Weights of a small image captioner: batches of 48.
Rows from block 15 of the image encoder of a small image captioner, named by matrix and row number. Rows with one number belong to one channel. Each number is 128 + 32 x the weight over its row's rms, rounded and kept within 0 to 255. All counts start at 0. Numbers have three digits each.
After each channel's rows are labels from the 100 images, of 14976, where the channel reaches its highest value: "responds to" is what is common among them; "patch colour" is the nearest of a few named colours to the mean colour under the peak. Only what is clearly more common there than usual is listed. The data: regions of photos with short descriptions (Visual Genome).
# convs1: grouped (8 groups) 3x3 conv (encoder.blocks.15.convs.1.weight, 256x32x3x3, each kernel summed), inputs within the group 0-31
# convs2: expand pointwise conv (encoder.blocks.15.convs.2.weight, 512x256x1x1, transposed), outputs 0-170

convs1.249:136161131128078144125123094054122144108140215084160099096133177181094136132158120099113113139114
convs2.249:095080137153154125060144124121120124145244188144068203165106131174116144131122124119136117136060128121136032122118105134074093144148132128185134199130127081109195092133136121083133144181130113117059146142140156100124135118087123152106123156106134132090179086129137134125145124105057117133131090116135123090047081142138144144141072136115137138130125144116095132139108064149202229123128137123147138107140122113120184133139164193163172130145141142129082063119121162109147101081103129135164036156167140166136114140156
responds to: text has "sky"; text has "white"; text has "blue"
patch colour: white

convs1.213:156150108116112103129079061133114162105168143161162165083129107164104116040163099127135151102109
convs2.213:029128138132121129235107137128145151086159184081127149133110137121144092150069138119125109111133135141194109151145079130098119129096193154192137059134130078131160191072152148154138136187051156115139124154118146132115069124173124126126122102112140165076134131117106129112095132117145140117098129058160191104121173209174180096120150040138194089173135133163067123128112120138052095109118126096126111112142150135089119124106145131178046063188131145116115101126127142149151026156105135100188178141176064156151123127145
responds to: text has "sky"; text has "white"; text has "blue"
patch colour: white

convs1.197:126131084172103095130109143145097127144125091144132120105137130130147176063139130115164133029196
convs2.197:099128129149057099154066131119132119114162113107152107125140103127128196110131114125122088067147122125126059130122112107080000088119129057138149124130120059126117058115118146083118130116182120117114113097137106115133085113146118126130127146147105047104123149125126135124136140134086133105107156178113161146120130109159174148123132129115187131102121125115106088129128090128159150137118138067132152141119127097164161134133173107071121101119116133123146126137146126055128113105106122214161103200216149109111137096125
responds to: text has "sky"; text has "white"; text has "blue"
patch colour: white

convs1.219:164151132109112147106114068121153165135174100163165117098077144097107146053121117164156110064109
convs2.219:159122154145132141108144081150126143084152131099140119160101151101152200133176156094154167122131147143175068133143141139117154141149084149125106119147143174154158172138116117123156147189179138126188125131134098128123151126121117152113133099108124172162138105125143123112189145125123147130127132092164159136092083186116098105166108046099177131154137106170079065122125118114130181128135186151095087141088141156136074114117171194094166109110118140129148089128168113030136145104099148075104130093167140119214109121109
responds to: text has "sky"; text has "blue"; text has "clouds"
patch colour: white

convs1.239:143000169118084151129109132157081115111116116138137116104133117170103120100105114115102108107136
convs2.239:044101134087091123185126128127123122118124173102098063102139119102141161130112092073116069113178130126101118132125170127144182143066113092201096130122127130121136255142156021107146124141104131114129126097120172120118129128103138132097118139150124082107082121122137119125127135107205139127119152197118115109127164132127093094100113153143105110068117179118150106132127149124137122135119127161081171190123140112206130125132121114133119089163127128144140162136108127142132091155151143111128127172217103233157119102162
responds to: text has "white"; text has "sky"
patch colour: white; pink

convs1.224:107117098134035142126119107091041150142096162118114150133134132112137066125102112114184107125113
convs2.224:056080123123073132150157106124131102076073164132087137143166132161121163126179098159132154112085127127103093134138140122107212148080219148181164166122121136115110148089133127091135115174137114130028121142122138136131105133107097123126134072126135141187079099132145150129136132153174146131110075130113124107091073156144167122084118186116172132168131085029144143142126152127209175124121156189185147083142129138121155139135166141134107117115152134135139098143144114093125154171198118046186017124188138224140129116171
responds to: text has "sky"; text has "blue"
patch colour: white

convs1.74:080131158085121123132081166146134177147084176165079155114143143154139179134131090130189077130114
convs2.74:069109139228187131102097143134127110146168173146128133138116118124144072145174140161103111109127135132139099116131103124169179117109122093106118077128133177138115161125133087138127118106120121134129121145140224119134101119122136159102130174159127111083166112134136140126143145142088137135151154112113139072135198164171145146224114118139146141151138179136112140137134144140196042121138152128114200177135133138157117122130130069163149164110122124113101127141099103130127061196114110123081137077116129096224134082099
responds to: text has "white"; text has "sky"
patch colour: white